Weights of a small contrastive image-text model: text encoder width 256, text encoder activation gelu.
Rows from block 3 of the text encoder of a small contrastive image-text model, named by matrix and row number. Rows with one number within an expert belong to one neuron, the router's apart. Each number is 128 + 32 x the weight over its row's rms, rounded and kept within 0 to 255. All counts start at 0. Numbers have three digits each.
After each expert's rows are labels from the 100 texts, of 14848, where the router gives the expert most weight on average: "tokens" is the input token at the peak. Only what is clearly more common there than usual is listed. The data: regions of photos with short descriptions (Visual Genome).
# router: slot weights (text_encoder.blocks.3.mlp.router.weight, 16x256), inputs 215-255
# up: expert up (text_encoder.blocks.3.mlp.up, 16x128x256), inputs 215-255
# down: expert down (text_encoder.blocks.3.mlp.down, 16x256x128, transposed), outputs 215-255

# expert 1
router.1:139205132180157121152085100168150157090168103127108199151141127157103123182126149108095148137168145154109137150100156130128
up.0:123087094064132122162121163128127173124167215160148077176194128150151114066111118153198091144153122087186133144113123173144
down.0:119120079154208193099114141123136138098152118093160141126154162162071175119162135182144101112191116080066127170053152169143
up.1:108066154053126175054193152082102105184095162143149123158164096143132127130126118174153095116094111124176054114127160104176
down.1:139074162144100144151161133135135129133182158078076144081159084153161168162115068148157125161128118142121102139126153107163
up.2:143133084119117111122118119125124176161199093187120157101090107062162104124079095143136083161086154125209145144137173187139
down.2:135097140133102129106127090081136129130092185136130094126137124114107088110119119165143149117150029099188102155112102154172
up.3:139125120128129123097152126106131128122076139161144115164183151149165123106122126114122172132118062179133134088195119127137
down.3:144123095124190123110090100159113150131157136147112091051165125156163142151198103059138125111150175148152134171181090128044
up.4:118107126139127137131138104121117065085144116109156189111140111081195164056160174117163144154127111138110107144192113134098
down.4:163148182130159154124157065144094112075117139120117152071138127160098208151155130054113155108157096146127140146160100154053
up.5:099120075131154123114147102143176207139127150157129101116157153194125072119126101145142168154129123132147148142138100164142
down.5:136137120103216174077112067122130120106128117157162100074186147143120159137117180106181119138171145086144142182079166122079
up.6:060128130114120116099121233129141140145093169138129098159170130178091155140109121151140154109169084153120136101095081150163
down.6:159084142073156145139118153111096123140117106135133159143112228146152142131169100144076147141110144172135060106124110104158
up.7:058104193128103146107151128063144081109118123130121157062087079126123149098116137168170145186140088151181144090126153157159
down.7:136123137127098149158128155113078097134146196119097094116104140126093100080097099142075160126137115121134105092125102168151
up.8:144090161076091167109150196121109154153106230091123080171094079173100130123142112206144086127110152118135098078135102129187
down.8:157119022125175105106098064146153142150173129108127098112145159148130096143146106171197077171138113151171104168101103197149
up.9:085095094125107131161182118081081126178089118158115167109136131109157152128164100141157150133080077178190095132158119148150
down.9:092113079139105141135125108178115104153116091114109133122166148207163154126190085083169128092138094118110096142130139095091
tokens: "the"; "is"

# expert 13
router.13:164080117160133139130067144113065164097170106151135127161142156104145117121126143150108119185137196085152144182084186146138
up.16:120110193126041136143095207155098065117094078132111100144079109110161128098172083144079094146127136115119119110118120101136
down.16:112178181143161121102143179145173165100118090078132150114101084153076107117115113153087163094083133136121126132091184077133
up.17:118123121123178121087210092128136135182093154126103145060155153139116108095188111095185178104097126170073099132152098131129
down.17:134105127083153122088128124122121141145099181179122114091182141114135128116115151121159122090167138182129112073175078138159
up.18:144116182147160112144176110139148093104103134132157064117129135156131125149161144094097173131141132125066134120162119123121
down.18:109100203105094116107149129138120134061061149119094075074133126162090136189174120063154147117145147124079183061152064102080
up.19:056103098149170141066136177111149185095096106151165119111122163162167117029141132170130140154067127139124155095124140136141
down.19:089127104156084138118065109153173075053105130138136063141079126123081102083174185108153146173110065093119162117124108126075
up.20:100176168111197177127132098122158125124150124142207119121150100083096185146139148141088161094111131151153112126129149083120
down.20:182146105085115110132138073114156097175144163116151130126142133121166090171081119170105084162138173152180143149092124178171
up.21:079161118124121122129118105097103157116151117118138171107156116087175174095095136099123166126125136155138129136138164099112
down.21:127072080106144064152163030141147149176176199131131046069189161180187107144141090133187095142133117134162135203121125187145
up.22:094177133126154156129139092100190109089146105131239189119100096153113116146072148134078175153095136131117141117134171114097
down.22:124089105036122063146155049121145144126148172136125133102198174172174105141081113111194079151143142101173174178120110155118
up.23:098183165134144141131101088137192094085143094190231150176096113111092132162075134131081185167109127140127142118131162118104
down.23:131088112044116084131148027148140083152173177138137136098198177124209081123081116116181068184152169115172150152132108177119
up.24:133146104100146082113126066165141146143162146106100142158213153176200120113099135078138114081188143127144112156124134102139
down.24:101094072115071118103144110147151133224074120153165103146132155154164097180135079148191106147091082153116071148151173142138
up.25:065121103139168151071176153141136175151110098110140166122119168157151109030144083197096121119067129151096134093118140132190
down.25:110116110162071122141063106150160035058103159123123055156084115114105117083168183103156149204117053074154155101135136135081
tokens: "surfing"; "on"

# expert 6
router.6:144060127152122133160115168052087166097131174181155094135145123127119114114097181131178133167146141067153141146130127159169
up.0:118088199132142150148188183101095087116049120112171124136138120177056180138139185148103182056173116092085101137082105126154
down.0:135183176162171129085166098174154157140116054155093171123152165081111100125149086043098123066115124168096100100174086092171
up.1:126194156134124150134157129166185124167179171119092124112104069112158183103154101181079122127141173155125124083127142105167
down.1:141135089123132152140187160086139129185123115116135168139100091131101164136122114163128127119093098175106111139131112153146
up.2:139132157139082111098157163082118148129121110085109168086090143199151117139093072117126163117105063198122129075178152078168
down.2:082127115165151118151172137095148124175104126106081214103131180161117180197182093142087121053123131138130091181111155135167
up.3:089175126152142164125109134165189104080129119173128160143134127111140117074162146166111129172153103148093140057130113142162
down.3:126090111144116114148146172092184138160124151065164183074096174123189118135121126133086122130092157145098134130113134119133
up.4:098118154195134170122150160111131171136093117086111110075140145140098112115170116136082138112136191119049124131076120050125
down.4:107129120204202120120139157122084183146140109140082110095126109126110140099154119119099180076147079171109098150109120135158
up.5:096133156058106101132162138093155122111126162123129184100114108105072162120066135097165135097096088134151148114158097146127
down.5:140162200124096189101120153106153103139101150159126119094115079095107134127082157164104089123085156076144139081104159098135
up.6:094108155168119120127157125135078094144070135063156128148181128205150096160170146108089154098194124090106117200107123122114
down.6:089118188135148120118170089164138126075133062141126168149115164106142137055149081075098141086106109126113095096220127092183
up.7:157146092121137154115136147130174132089138141098194117191115111189081109164084133123080094105072187103121145095123121096090
down.7:074077073139147075120129093134155186106109088126145085101184160204146127147113117158185169130122051136134138150110087108124
up.8:116090146137147173118142151105146138082147124096173154117120133104053159076104164159174158168084140107138142102094174145132
down.8:137153107081129204137170117107110101156126152128117150104191110132168115121108153116115149117089145078152092140113153107105
up.9:143095146079119183138216141106130136116097133073155162115123129098102139111136144135140171152078144095110117089122147153094
down.9:117132051105101125130096131112156128144117121158126191160161114119175045165067117115155152193096085124144169103134116126093
tokens: "the"

# expert 7
router.7:137147129175105136096131125149131162108098118134141078152084125148110098140155125124109127170094130092100188103129133151101
up.16:166105102138240127124169084158119104101181136099153135168209184117129133110144132093105131110133099132087073152133102130154
down.16:081132161083132111185201120082104106176107118117125181098080072134129180148106097123166157121133128123180133176150124137143
up.17:108101147134188140238158188118140136076135156195172146129145155073126195050131175152093116115127165086109129144082129131159
down.17:098156171176131163082132140126203095076082084127184153143060053125122144147116190194103127166113132132140195102121142146142
up.18:146119144100143182159088114119055096152106125164100142161132093111106175129131140156107122087136171115149070156107126108177
down.18:153119139160153131136181088108139114147163096056156165099088109136132130166130108134127119159087131132107112157116167141155
up.19:186112084098110189173172136155135138110155120133107128121107131164130119124114105184126084153078157092208115105130170115153
down.19:100106156129105150129188142091138169112102104113117166162142122102151129171165108155140118120081098096113173076151182114141
up.20:141152176123130131124135111154115013108133179122111100129143082178115146159167154111115112095212164107092100146148090108136
down.20:181138145079120133116194102110093156145124144147134116156061118104100107127055160170086136149067121106171127053191132182166
up.21:117104026104183097133166091131095156143186126112154150124163175124128118063127095115132128094125090141138100209147132125122
down.21:055105127055094128150172109094112063186100140116117165142130164110091102138063075086155129149093138095108141133120120136116
up.22:197136117139135120140041131155074127106136141112089114116128118170168128110162141127170125146213120131120119149150127177139
down.22:097105109102127133103053124128110179104145135167157126133119185107109109052162172115206081150116089150142134099157109130092
up.23:123104179108117212122139186059105142132116196063117159149111100048094147158101115222134124129124139118126123082103119108216
down.23:126158126137085123076029129133159143113112134082114040127133126161096065132145114180140107213130107155172142086154159119113
up.24:132110150126137196179219181129129126078097162165102115132181141139097158120111117167080179111123151103138129085101097129168
down.24:127127150147065131099174097159173133127150210091139125162133076132146117175142118152156064124142107107113163081172158150137
up.25:103143168126127157166181137088141145151181120134154134044116077060142160030096127177125137125116185128121127117133173115131
down.25:161102163078138122119154099159178164154127105142140099121132165186152067157104128119135126112089160079137155104172123116074
tokens: "motorcycle"; "bike"

# expert 15
router.15:112118097122145150143182151142161162140116109169171126193138130087106103110107117168136082138058190094150143095092173143178
up.16:173142124156146130188129079157090128100174111121096174050132130082165154057164142088130142143140171152090115146146099147106
down.16:134136126147101060138132120156071138132135086133118133159125126148146150168150077138074165117149105149130080107164097151180
up.17:140097136141162186195115107111101079105154157125151122121131097117129172113166183166170140123151069144135090170149073124133
down.17:156181169128112171117209084112106133182132130130142161089113062133165107172104137107122147111128207108093153121159160136104
up.18:145105108121161159175151143087099139107130198133108165147157142107132182083141156098106123047109143139138103119126095134150
down.18:143163114141150050193107141121170071127153096141132134125052128113117141148133178086092124098167071109119140178105146128125
up.19:104108128141131169201140142073124135096110139137112114125162130105131140087153158179069166118117159152215145132120110129098
down.19:129102082185127148058116122118164132082109153062159133127130170153149106134202135172124090166108133155130158137141142150088
up.20:131154136132169111190129109144142144139188117096170079123110108125152124117122110125077124121120124153145141146149146069111
down.20:127119120087123076077075087134106141127118151106109110134142119202151102153134133141179113139192132161217155161127109162118
up.21:104105122187224171144104122124126096092123155080160177102151105167101177114226191141146125095161105123085104192118092133146
down.21:121118133081174141075104093137116217120188120143124089088132111142165120082114110099175098140133129164135122077201137137144
up.22:096036151121133159133113157120118124124117116080199123129182154134155140078159100126170096122119118094063090131120117048101
down.22:208142148085087154099157143075094132155083156092058117118063137148102139212138108111195060130113152135170147063159133169133
up.23:122119169125117152119130089135113064112102156081121171116105091167101175124137153155121187115176087140117081143164112143166
down.23:232174113164146133110205130122120163197110093134132143095105128120089118176091107129083163114121158129121128135169140159134
up.24:096044091186130090152072090116069147110133086184169084109146156142165131121150128121177120140149123124147150230116120169086
down.24:131146182165110109160079172091180080115089126149128087117157098110110112137146174097114182109159107120147132173095130050105
up.25:130115160092139126141122156110130094130108148155107136128125159096151167095136126096168067070131086158140118111150145085147
down.25:163147105101176076115116130127163168131190088127125159125103173120140143155130141145135048086090116161120144145137095102137
tokens: "poles"

# expert 8
router.8:144188182141119109107119097131104103174117098090064100142103140104122116173126116154085174151152145177133122092146129114202
up.16:126130149098130122193145201109098121139124223130107128174167088156116208137128147163151129068188153120151136140088132152135
down.16:157095082148129083203088191122110131092132139076121133179100161119083130096126140126099075121154152073140205155074140180084
up.17:095094067082128113148170126128094150138099140161137177122210168133161132039121141089124154128135148128073084145153092148137
down.17:149149143091113124132112110163148043165131108134185155208109152126133150114092160163117105147145143155144083138082145128153
up.18:156093111102119143101124151107074113133106176111157106176142119149117132135093157148129147118128095124130089116148120171152
down.18:090146175115108118110094119125178109053130159126169145078121116130135127128097192099151141141178113108119216107163094108053
up.19:130098120084147140143149131069082108152140145145139180160116114119084189138090147197149112100146163135162079168071147179155
down.19:153088097125113105157194133108103083174157162053092142178149168115091178097154107149134065079152143138118078153116146216172
up.20:157111147119174136154061161123061102127124129119170101122176149085116182120133164115131165088184068151074083175109059103113
down.20:181089151127170169068069117130152171124145170135158060126183146175134105184181142112166096100115131160157090131100131076101
up.21:154152140105164132167157103139139120082224119105154145166083058161125217119112163148095124087133190147154099144154190134113
down.21:151164070103137091096149120127065198168129104114107140111113105163112124171127110101102122094121179202134113178170091181109
up.22:160135157105208117126159105144133084079208132087160106173121122135093193146118191132096150116168172118115150132138107176111
down.22:148154103119142087085032160170156145114132119106131105134074118191128069147112122136119096181134082177134149109141130113083
up.23:135097091117114147089078133103071098126102191133127129216144138164128115168111111138108125092118067127170075126141153118158
down.23:095151099124132139117078112126146086081103156120126132069104139111114140074118161093092188096123090181101133110178078086091
up.24:123098172083144139139149109090143113124135154138165100070133045155111167109128178156152124119132120092128120172156115135111
down.24:112134107140195103128129143085096159116126100096130150149107100136043158133133148176132177140110077151154081197069095174163
up.25:181105108115121113169150098150108092109183151115135099132126131230134140117108139088125106064139119125159114188165125131068
down.25:105142047188122137165142132083120141183123080122167152132136105129139143100131129191070187105140123136136121211104155154119
tokens: "a"; "shirt"

# expert 3
router.3:174090121120132141116170120136092120176080131108174121151163125136086130149157140150137143136116115064129054175099147166112
up.0:134152162149236114115144107086156148120192136107178092058157087142112118118129186106115164118138153153139160155164161127059
down.0:114137089162121074101085108164120182131137131152077105097143130123163096123178065105144104077138122201158142098199059119128
up.1:127155115164123138071149105156124121119060119103111116091112100125118136144171167117082214131135131129063118127158086145104
down.1:105158154184063116156116151087155087106061113135130088089136112078080131130101129099080193132130129115117153130110126104056
up.2:113183146139135147060117074216218096107157096066156147154067122120133135106139115158099101140128115207106122074177144121150
down.2:176183148070115098105136079121129099164156150073124123122106101082080142150084154117143099123162138141169111167106105179094
up.3:173116111109135104221102152104098066131163173132062113106144133071157156111112181140159122121181106136170135154113090170150
down.3:122119124189120148076161121161154204161146102117121118096164092164188032128138103162142087188136182094121162117102189132119
up.4:125132097149172117127123126174146134090191102092171145078115101127183154058135135131154128140126105154121149155165136131091
down.4:121111166154071084126124145111069121087082105127124097151145139107119134174167113038140117113141137177152155120204109148059
up.5:097136120219113158169125099163188121050133100116126175101091108137202119073221142145118144196108156114128153139134175129097
down.5:185099174151108155160182146102087097170105130097161035130137129151070200145152179121122123088133114071098081195054111147102
up.6:134170191143131151055134103145187147130156201026128127119097117181114114168172098167122121114136153203143116092181132097192
down.6:132135123083088163096169087092142123186067105143099196099135107068158126161091174129141154077105101166191087138138075121119
up.7:104125128149144204144127196110171138048149174120124147139158116163133117142119130174076159163122235085151178120083169119115
down.7:086116102148092119143171139123175119178087098114132125141135161106164081072060132112101135124098072088092127149085157145121
up.8:099190120196151143162063101137159142091194135149116104119101109133154103108125141158086146158163172127118176116102141116118
down.8:137155131145159146120201170087125160159129084121102171126147075100124137138091109126110175091093152117132078169089178079157
up.9:091157154172140127159038147120124141046196137129156120142114081173122132118109145171151117190173152110157193119112177124132
down.9:189129163117146148108196138104135184197188101139097188113114114098170120136096113141133104133086196108164116124129198129167
tokens: "the"; "plate"; "snow"

# expert 5
router.5:132108145112169120179054201078117125085154146153115090138159130064094187141121172128090170111174105105151125154070063137105
up.16:088164162144087155095130139105137120100118141096172122118103084140077132086110172149145154203138146114114153086108165145114
down.16:110111162115102125152129101129075131120147101107156108114146101115144120056131129139155150132158109111151114152160124150139
up.17:094145160164118133137181114106110146182120124107133187051140120122166148094179083117138145104122126167098095153188179072113
down.17:136093148095180162100164051136142106095174158147157127114149149148191189135143158130131126144141139141154069122181143136126
up.18:112212119135103138096088152140218185134095180104123085115121059181089065163123128148119139161131130124109163070132107104124
down.18:133183155179114111143096162146162110079113063112143131193044115155111084121147130131029188166106143157161166092134184122106
up.19:144161138122108136184104181150111066147143179170112086169155109145179134159149114123091133093169154099113110114120125075122
down.19:119115175084099128143141166074118110134127098102114179147125103082134128067033138098115146149134153136127125118146154121103
up.20:089170113162087146141098149100115161162114191143101083092164087157196075139163098120118131135148195103103132123124113078112
down.20:139130150112136095139164197119140113135139103094132133167107129103127101102055103098064168120103121153130112100161162091137
up.21:126159170152120131104117150132155130089085119087144121171117118174068075173078155137142170229125138082129177099092141146132
down.21:103086109123121100112047144131162081061087094130168080119127154132108114104180161135181121188135057114148145110157102112110
up.22:140161127130102142121065130174188161081134205190105066156137075148140076142154152140156110157150165097151140093136111114139
down.22:128173100142144128118087140141134090117123082126106134151096085129165120118120140115047189160137170192148135122128170117090
up.23:089132097210182146121173120107125177128036133123120102149157142120090166164172168149076173081127100138126109144081102131157
down.23:132139139117113108166159185084129124131173121069110174097077144131092126105031108096070132116121166130093205098105131115123
up.24:104146086139099160139121111175132132143155148150120159144160119147182089102170077142115087122118191080076088146114138052097
down.24:169111149084126081099162159128113153156148104056101136163126122077121117114037109079147120116140113152146121120158155148129
up.25:107162136154140121104140120142186132114127109109130148178128133183117051156076149138121174232122157091163162104107190140141
down.25:108092085157150095094040090137164071074099111150147093118126165134100114109209154154198129174154046141177142139125111139117
tokens: "the"; "shadow"; "green"

# expert 11
router.11:112163091169069119129155123165149095076062172159107130125151126201140127100150152149119146119134106083106122133110105136109
up.0:084131127182148150111170088101154135055124099113132136085137150104102087101144152082110135109056158109061166150138108109040
down.0:129112104134149057125097199108112166150115117115153074089124134157151156070094138138077138108121090148134118179125151109132
up.1:095131108114132143115153113052129188187095122056104179091165139152162148110169074153140135122114124201152098130131138119182
down.1:154157147088075149116166146139190095181091129130112195153099152053167134142086109101083131112071158142088112079142094084145
up.2:134067180154138169177159110118060130161149095096127117099150084104136188110214109151151142136147138121101071150129145109136
down.2:126116111113119183133148100101134111175120105130074173108155097131130176139124126124178131127092119093133074140067149141124
up.3:085126137173142174121137090093132122040134122104135128058134106097155097060176184122125114116091173137102154133173093086059
down.3:110080094124135086101080200122142176144110151096136079107122151143167139056120112134105101133098107148106136121148124112138
up.4:139130196128157187093106143088104097144151124135145106090116088061099176109121186197090159129148124156103079098088101133159
down.4:068141108131112146125123107112174143070153154093180109080103141161094088088092080164131151169090080082103153117137110118109
up.5:137077117129130139103074186177142107113134112150164066214099119141140073134123124168138067204105128072120145123098155125123
down.5:117086104124091115174142203154102105148145140117163085173134154206140132098134087178119120174111098095120098105111165170158
up.6:103153182174140129148140107159136111105145115144152135088090108083112174095131195127068133107188144117032141159126102139114
down.6:126121054129212127059108142101136176171130112093153147122125162122113121140114146116087101047082143189118057169111138080144
up.7:138136136137115108148103138117097133140141148207112085107096123118190139097143121121115163131168078187189149121202128139136
down.7:111163136188171131134102122114120133098127076112198069109120100129121181056154155147106148123132129193136131134174139104102
up.8:128124128162127095181083144141093129105171164153133109151179108102120150167103148104157111128215128086140157196084134141097
down.8:142102140134184138122147112108116204106144101060137152099164114174114172070136165081179107101148143130093135158133155131118
up.9:189073197104151145139147096100051088144167161094144095133123059092105184166177167148147105106170156098137087147138127151138
down.9:118104134157150200091161106116172131100107098130149189134129123140136153176143149142111121120056142092133087109120144102137
tokens: "in"; "sky"

# expert 9
router.9:108156112123110116123106155125095153191080148111174126169129124208062141168095112139111113108167131099097071152084151129186
up.0:123138107086096113082139151147212117140141165137117177159113154118191110080075091141134106116090147142127157014174155124191
down.0:127161162109145126082120126173232143112122071136144156128047123131166133156105122149117081107085129136113134091127129066123
up.1:129093132161177203178106113131143121032136120180164145133133103081104132084153174132160130146116176114099125120118116128082
down.1:110136133112128104143095058132109098112162121124137110081121116132139116138118154083167155161150068128114104118158140093112
up.2:140112141139101150193110091156080068122169071108155188140078108091200162070185112146108109165138165108117116138140200166142
down.2:085117169138125106153143184160116161106124137155129067106165110118141167045106114151101183123174130087037179089125098124168
up.3:112124159098071114109124186085124175148088145160107125180137142137129106161097098135160147138116117163173132045125104114165
down.3:122156134134203109121141083173169107081099002156154185109121136094170106096102192065090177115155111125095146128147099149101
up.4:109078152138149178147136086111110112099188140152139135104149103081166203059171153164147114119148141172159105117173112104138
down.4:090118183099129119150118130149117147139072119201124091086153146112150141101148145127119180127157109121091127112137114101109
up.5:119121087091117169155114084165101081126142095141149067125107086018149129051136133163132107174112108117144080113161091141129
down.5:165121097110124104164049122106071114165176135144156082100156171085139142074084159114155127206166137154131129157125094146107
up.6:131098119134128155160175063128118101136155103191128171149122110109145184097132142144090128098069153112177055162125173118164
down.6:096105155131145118049141086109143155108119116133144150132157076152116099154129160152179137182181149138151157141138122146115
up.7:124078107111130151153105099142102094113139081161170103159111122062132128053123162182155100187109073104155085136145113134156
down.7:110116129095126082110044115131102142119179114155172090091130135088144121087082143129149129198147118161125146144152089127064
up.8:115151129133165115106145046108115126137127108142075109082127151086062148152111118107122181123118102197133105158111060119103
down.8:148111150116175182107141124145084156123140133137125113158156132060090181085147145186152110116154084134086107094130107192202
up.9:147147123110105127179135139143192132101131151141093134118092077137125170103112188204088112121110142101210175119117135145141
down.9:173115168110180133121147071134122138088142109166136107068148164098108139111137164053148141115133166124111140151145058142051
tokens: "<end>"; "plane"; "white"; "is"

# expert 12
router.12:076159152161140088143120103173152129098159153116099123110098121121144161186195150117156164095192097150078157165118070160129
up.0:098074143107103148077082183087105130138067090119167198146155161149150131124139090124181113180090161111096110079082163062131
down.0:129146151044123158093147085148136146155104083148145174146110139115109109167104128108149097099049083151124078107149086063114
up.1:096096105065160114113126152145135171125106144169150105134189186115105115083110105123166139136111097135105126098102072109132
down.1:123138097156119124132078233133161142094114138093161122211114114186048129143131109149100105109092095099118164110089156104117
up.2:096043128152119145082136111096101118139092138115175144142151154159104143153146174159202119126127131135136095168097108147140
down.2:112118108147056122188146127115177073185092124153109084096138118075191111069083100132130147155109112113136114100152155086135
up.3:127127146170102131181112170135118159089156161099160098116112068233112135160153156136051112080176137071095156176104127129105
down.3:135071098126143051153141088091104172104149146140076123083158194143104110176120105078090145123152172130140141151115096149124
up.4:076154128100116129096131124141128136126100094158113188117150174126131114107152082094126109110089182132050114118132102067091
down.4:148186131047113131077066171170137116155110163134099134177138138151092105182134097147126097090128163113100110118109093096131
up.5:109127040154169131170091129117114138102141087119091188156163145113153144144148122124117140115113104139140130152110128153134
down.5:163127171155137203142112129105111093125090101135109127102167129152087178122137106074104211138147106118130089165065148087090
up.6:121116096064150172083127119161121132163129150140168119166164157117147083052119104143137088174080154148088083029152126122164
down.6:122127126153097175158152136077102104156109182108135141164120096098082157157140150173104123115156138072118112162073148202160
up.7:113111138170164143114188073098156138089112119120118128124129161056081151136179135133127162130067145147110132128113131130125
down.7:163124136152135153143109095121165104110108063153158042066142093094106118093105129091131169134084096105161140144147087058049
up.8:147121157110105132117186141136160108119167224124130096212114095211076137179128103161111079096122177087161137101112172141190
down.8:128070146197147112153137099087119138095125112167135081096188136127129129171125101097096155105123170115147178127142093108085
up.9:150154105081096127153107159118132138146123186125082105077111088096172148047126126149099121123146106146138137119159122154125
down.9:117174085157179145075120107111214125150158172212121151090154095083150147134096180168104124113094195167105136126149135096135
tokens: "knife"; "of"

# expert 4
router.4:161111125088150124142075154154139119088141164147160098166120151127106124105128136108108073084113142101080115132121096112072
up.16:094120113132116243106142121104128180144098125189129164191146137123091149145136155143139136149097170104138107117096174121152
down.16:082104142106127141098119116131121191112131087166084140144128148118120074119169085141143112136095099103154141089151117088169
up.17:109138109115110170082196118094151108156059133083091191140150134210086134220124140135147153125089142121155116126067156108137
down.17:122125137152137141122129089103122154142066059138091124095113124106099154121166184111149127116146078108115164149122088140136
up.18:146163158161109145169110095156118081063171094056153121123097072159142125155163110122103122154131135064146113171136189114097
down.18:128163150080163118060103073192153183120170097159095100118142133089160066105105097134104140153127148163134088097176134123149
up.19:102191140133134178113175097134178110090116133102108167095136115177090136197122130133130144121109175111124120136071159078113
down.19:110142150151093134107105114111103172137082099154090133131100113120083146148135154120178132108125119140138170102156082083121
up.20:138094099116110177129152143095100154173095153189104146204142119104099136167113150159116147124103114098179073113104135155164
down.20:117116141096135129134121119114142158112130094148089130145127177167118074126169120125132105131110104120172141109145131093144
up.21:136076141111145109153082139134047115157187137180140099145142137091165180083175107162158112158241147142135115148116103193167
down.21:124103074149122088166115113088140087090083110102113169168080155142131159132108218115102127129136155110143158155100136156169
up.22:078108106185096153128163113082170168120113186171093146110106083100126116114145119206148128147096112109196169114130126168153
down.22:134122141136100114127090199204101139136165123162133077146115089128157103088143088163143101140161056108115116098147115150161
up.23:124151136134119136108176136105086165188062153149124141118160123160089144200105169135081184090145114124117071167103083117140
down.23:159119136079141153152084213092117061151122099115172174161128147136127164164077156108095119119134180129109101152095133130091
up.24:045139099136146097142119098151170086116163085168115168142154128155161172117104153135104142116156083165161127161108128095150
down.24:087112160180152147110168098131160088082096078133138129130142119123119190147182176115122146113103140115119093182068132097117
up.25:162140147136123135168105142133156149097208129103140063127080014113118128117118112149138103128098134136161154106154137102106
down.25:092119092138110151182107116131127121187119081194112091130143132043153093073160093162141106169047121167153128101108181104142
tokens: "train"

# expert 10
router.10:153076120095143148178156127067102113152113095128116192101158135102149194167096130160105187121122127124164065158132175114165
up.16:102129138120155129054119160149140127134140128158163120177150138124091126131093150147144104116117048145103094073108088097195
down.16:130089184179149185141189117099110152126132122117127198155127109141142189127112145133095129113133096126113128133100187183162
up.17:142101076117149166170116142111123097121082116136106165125176149089155094123169162153099128152132180100125119144062076139123
down.17:188107089143132169128136152115119110136134135113176129118131158150134146172139136080121120115084216134070113105149145124071
up.18:109086135127179187168122076080078117115110111129158168078173123055093165109176220152138142150136185109114101182077077139103
down.18:132085062146135142148131160115121150122138139069151091163147149219140115166178063090168084137083228108127146119163190126070
up.19:108159095101066118122144173161172117132079161174114156160134144122141124144095149124093141092079091111126100091116051146138
down.19:157124146193079161126208144087158180231101153100110183157109063096119077199104122141110121093105168110159141126109194193171
up.20:115100146161124117128139179131126136124100135098145146148177144192109106133112094102106120113139145044048124158062165086122
down.20:152138117109128056168110128151140109115164101155139185195146140127186105105068110130114156151126108113162140111162163153164
up.21:155096168136119178081109186108129090102129131098163108208073081147074159166126162180146084136120097122165101093138156150186
down.21:120127058105190151151099121140117136133121112142138123150190148165132107084098140116160116145114124133111143115123122112174
up.22:148127127143118110155131091211088101146160158098129122138148132209176130144195166145150128132233117134162127158131087162143
down.22:170110142136173100137121037147164182134183108212117099056145156080167097079120132125135111122130106143159125163170074101108
up.23:076226105137143098104177074162243122103120133122106147077109118131140130110106166100089138086115085160104160127177051118073
down.23:126108187175091116138180096094078168168100089129131144153143094089111099166143119122131124167150183105161154152096151186128
up.24:145056140124179157198133107095102115139131093188154143100176171030127137084157132125123154158111207117132113159095132105120
down.24:108088041141121118152092156124130122079125152086165095156122140212127148136180120091149099115098155135144139142174143133054
up.25:105148187169187135134162108074179142125127091198162155109111110083061170117103163124104161115106145158132155133145185068127
down.25:068118080139111119151124179130166129128126146094126108172098073183102178102148073153156127104114118117134126142117181086133
tokens: "is"; "dark"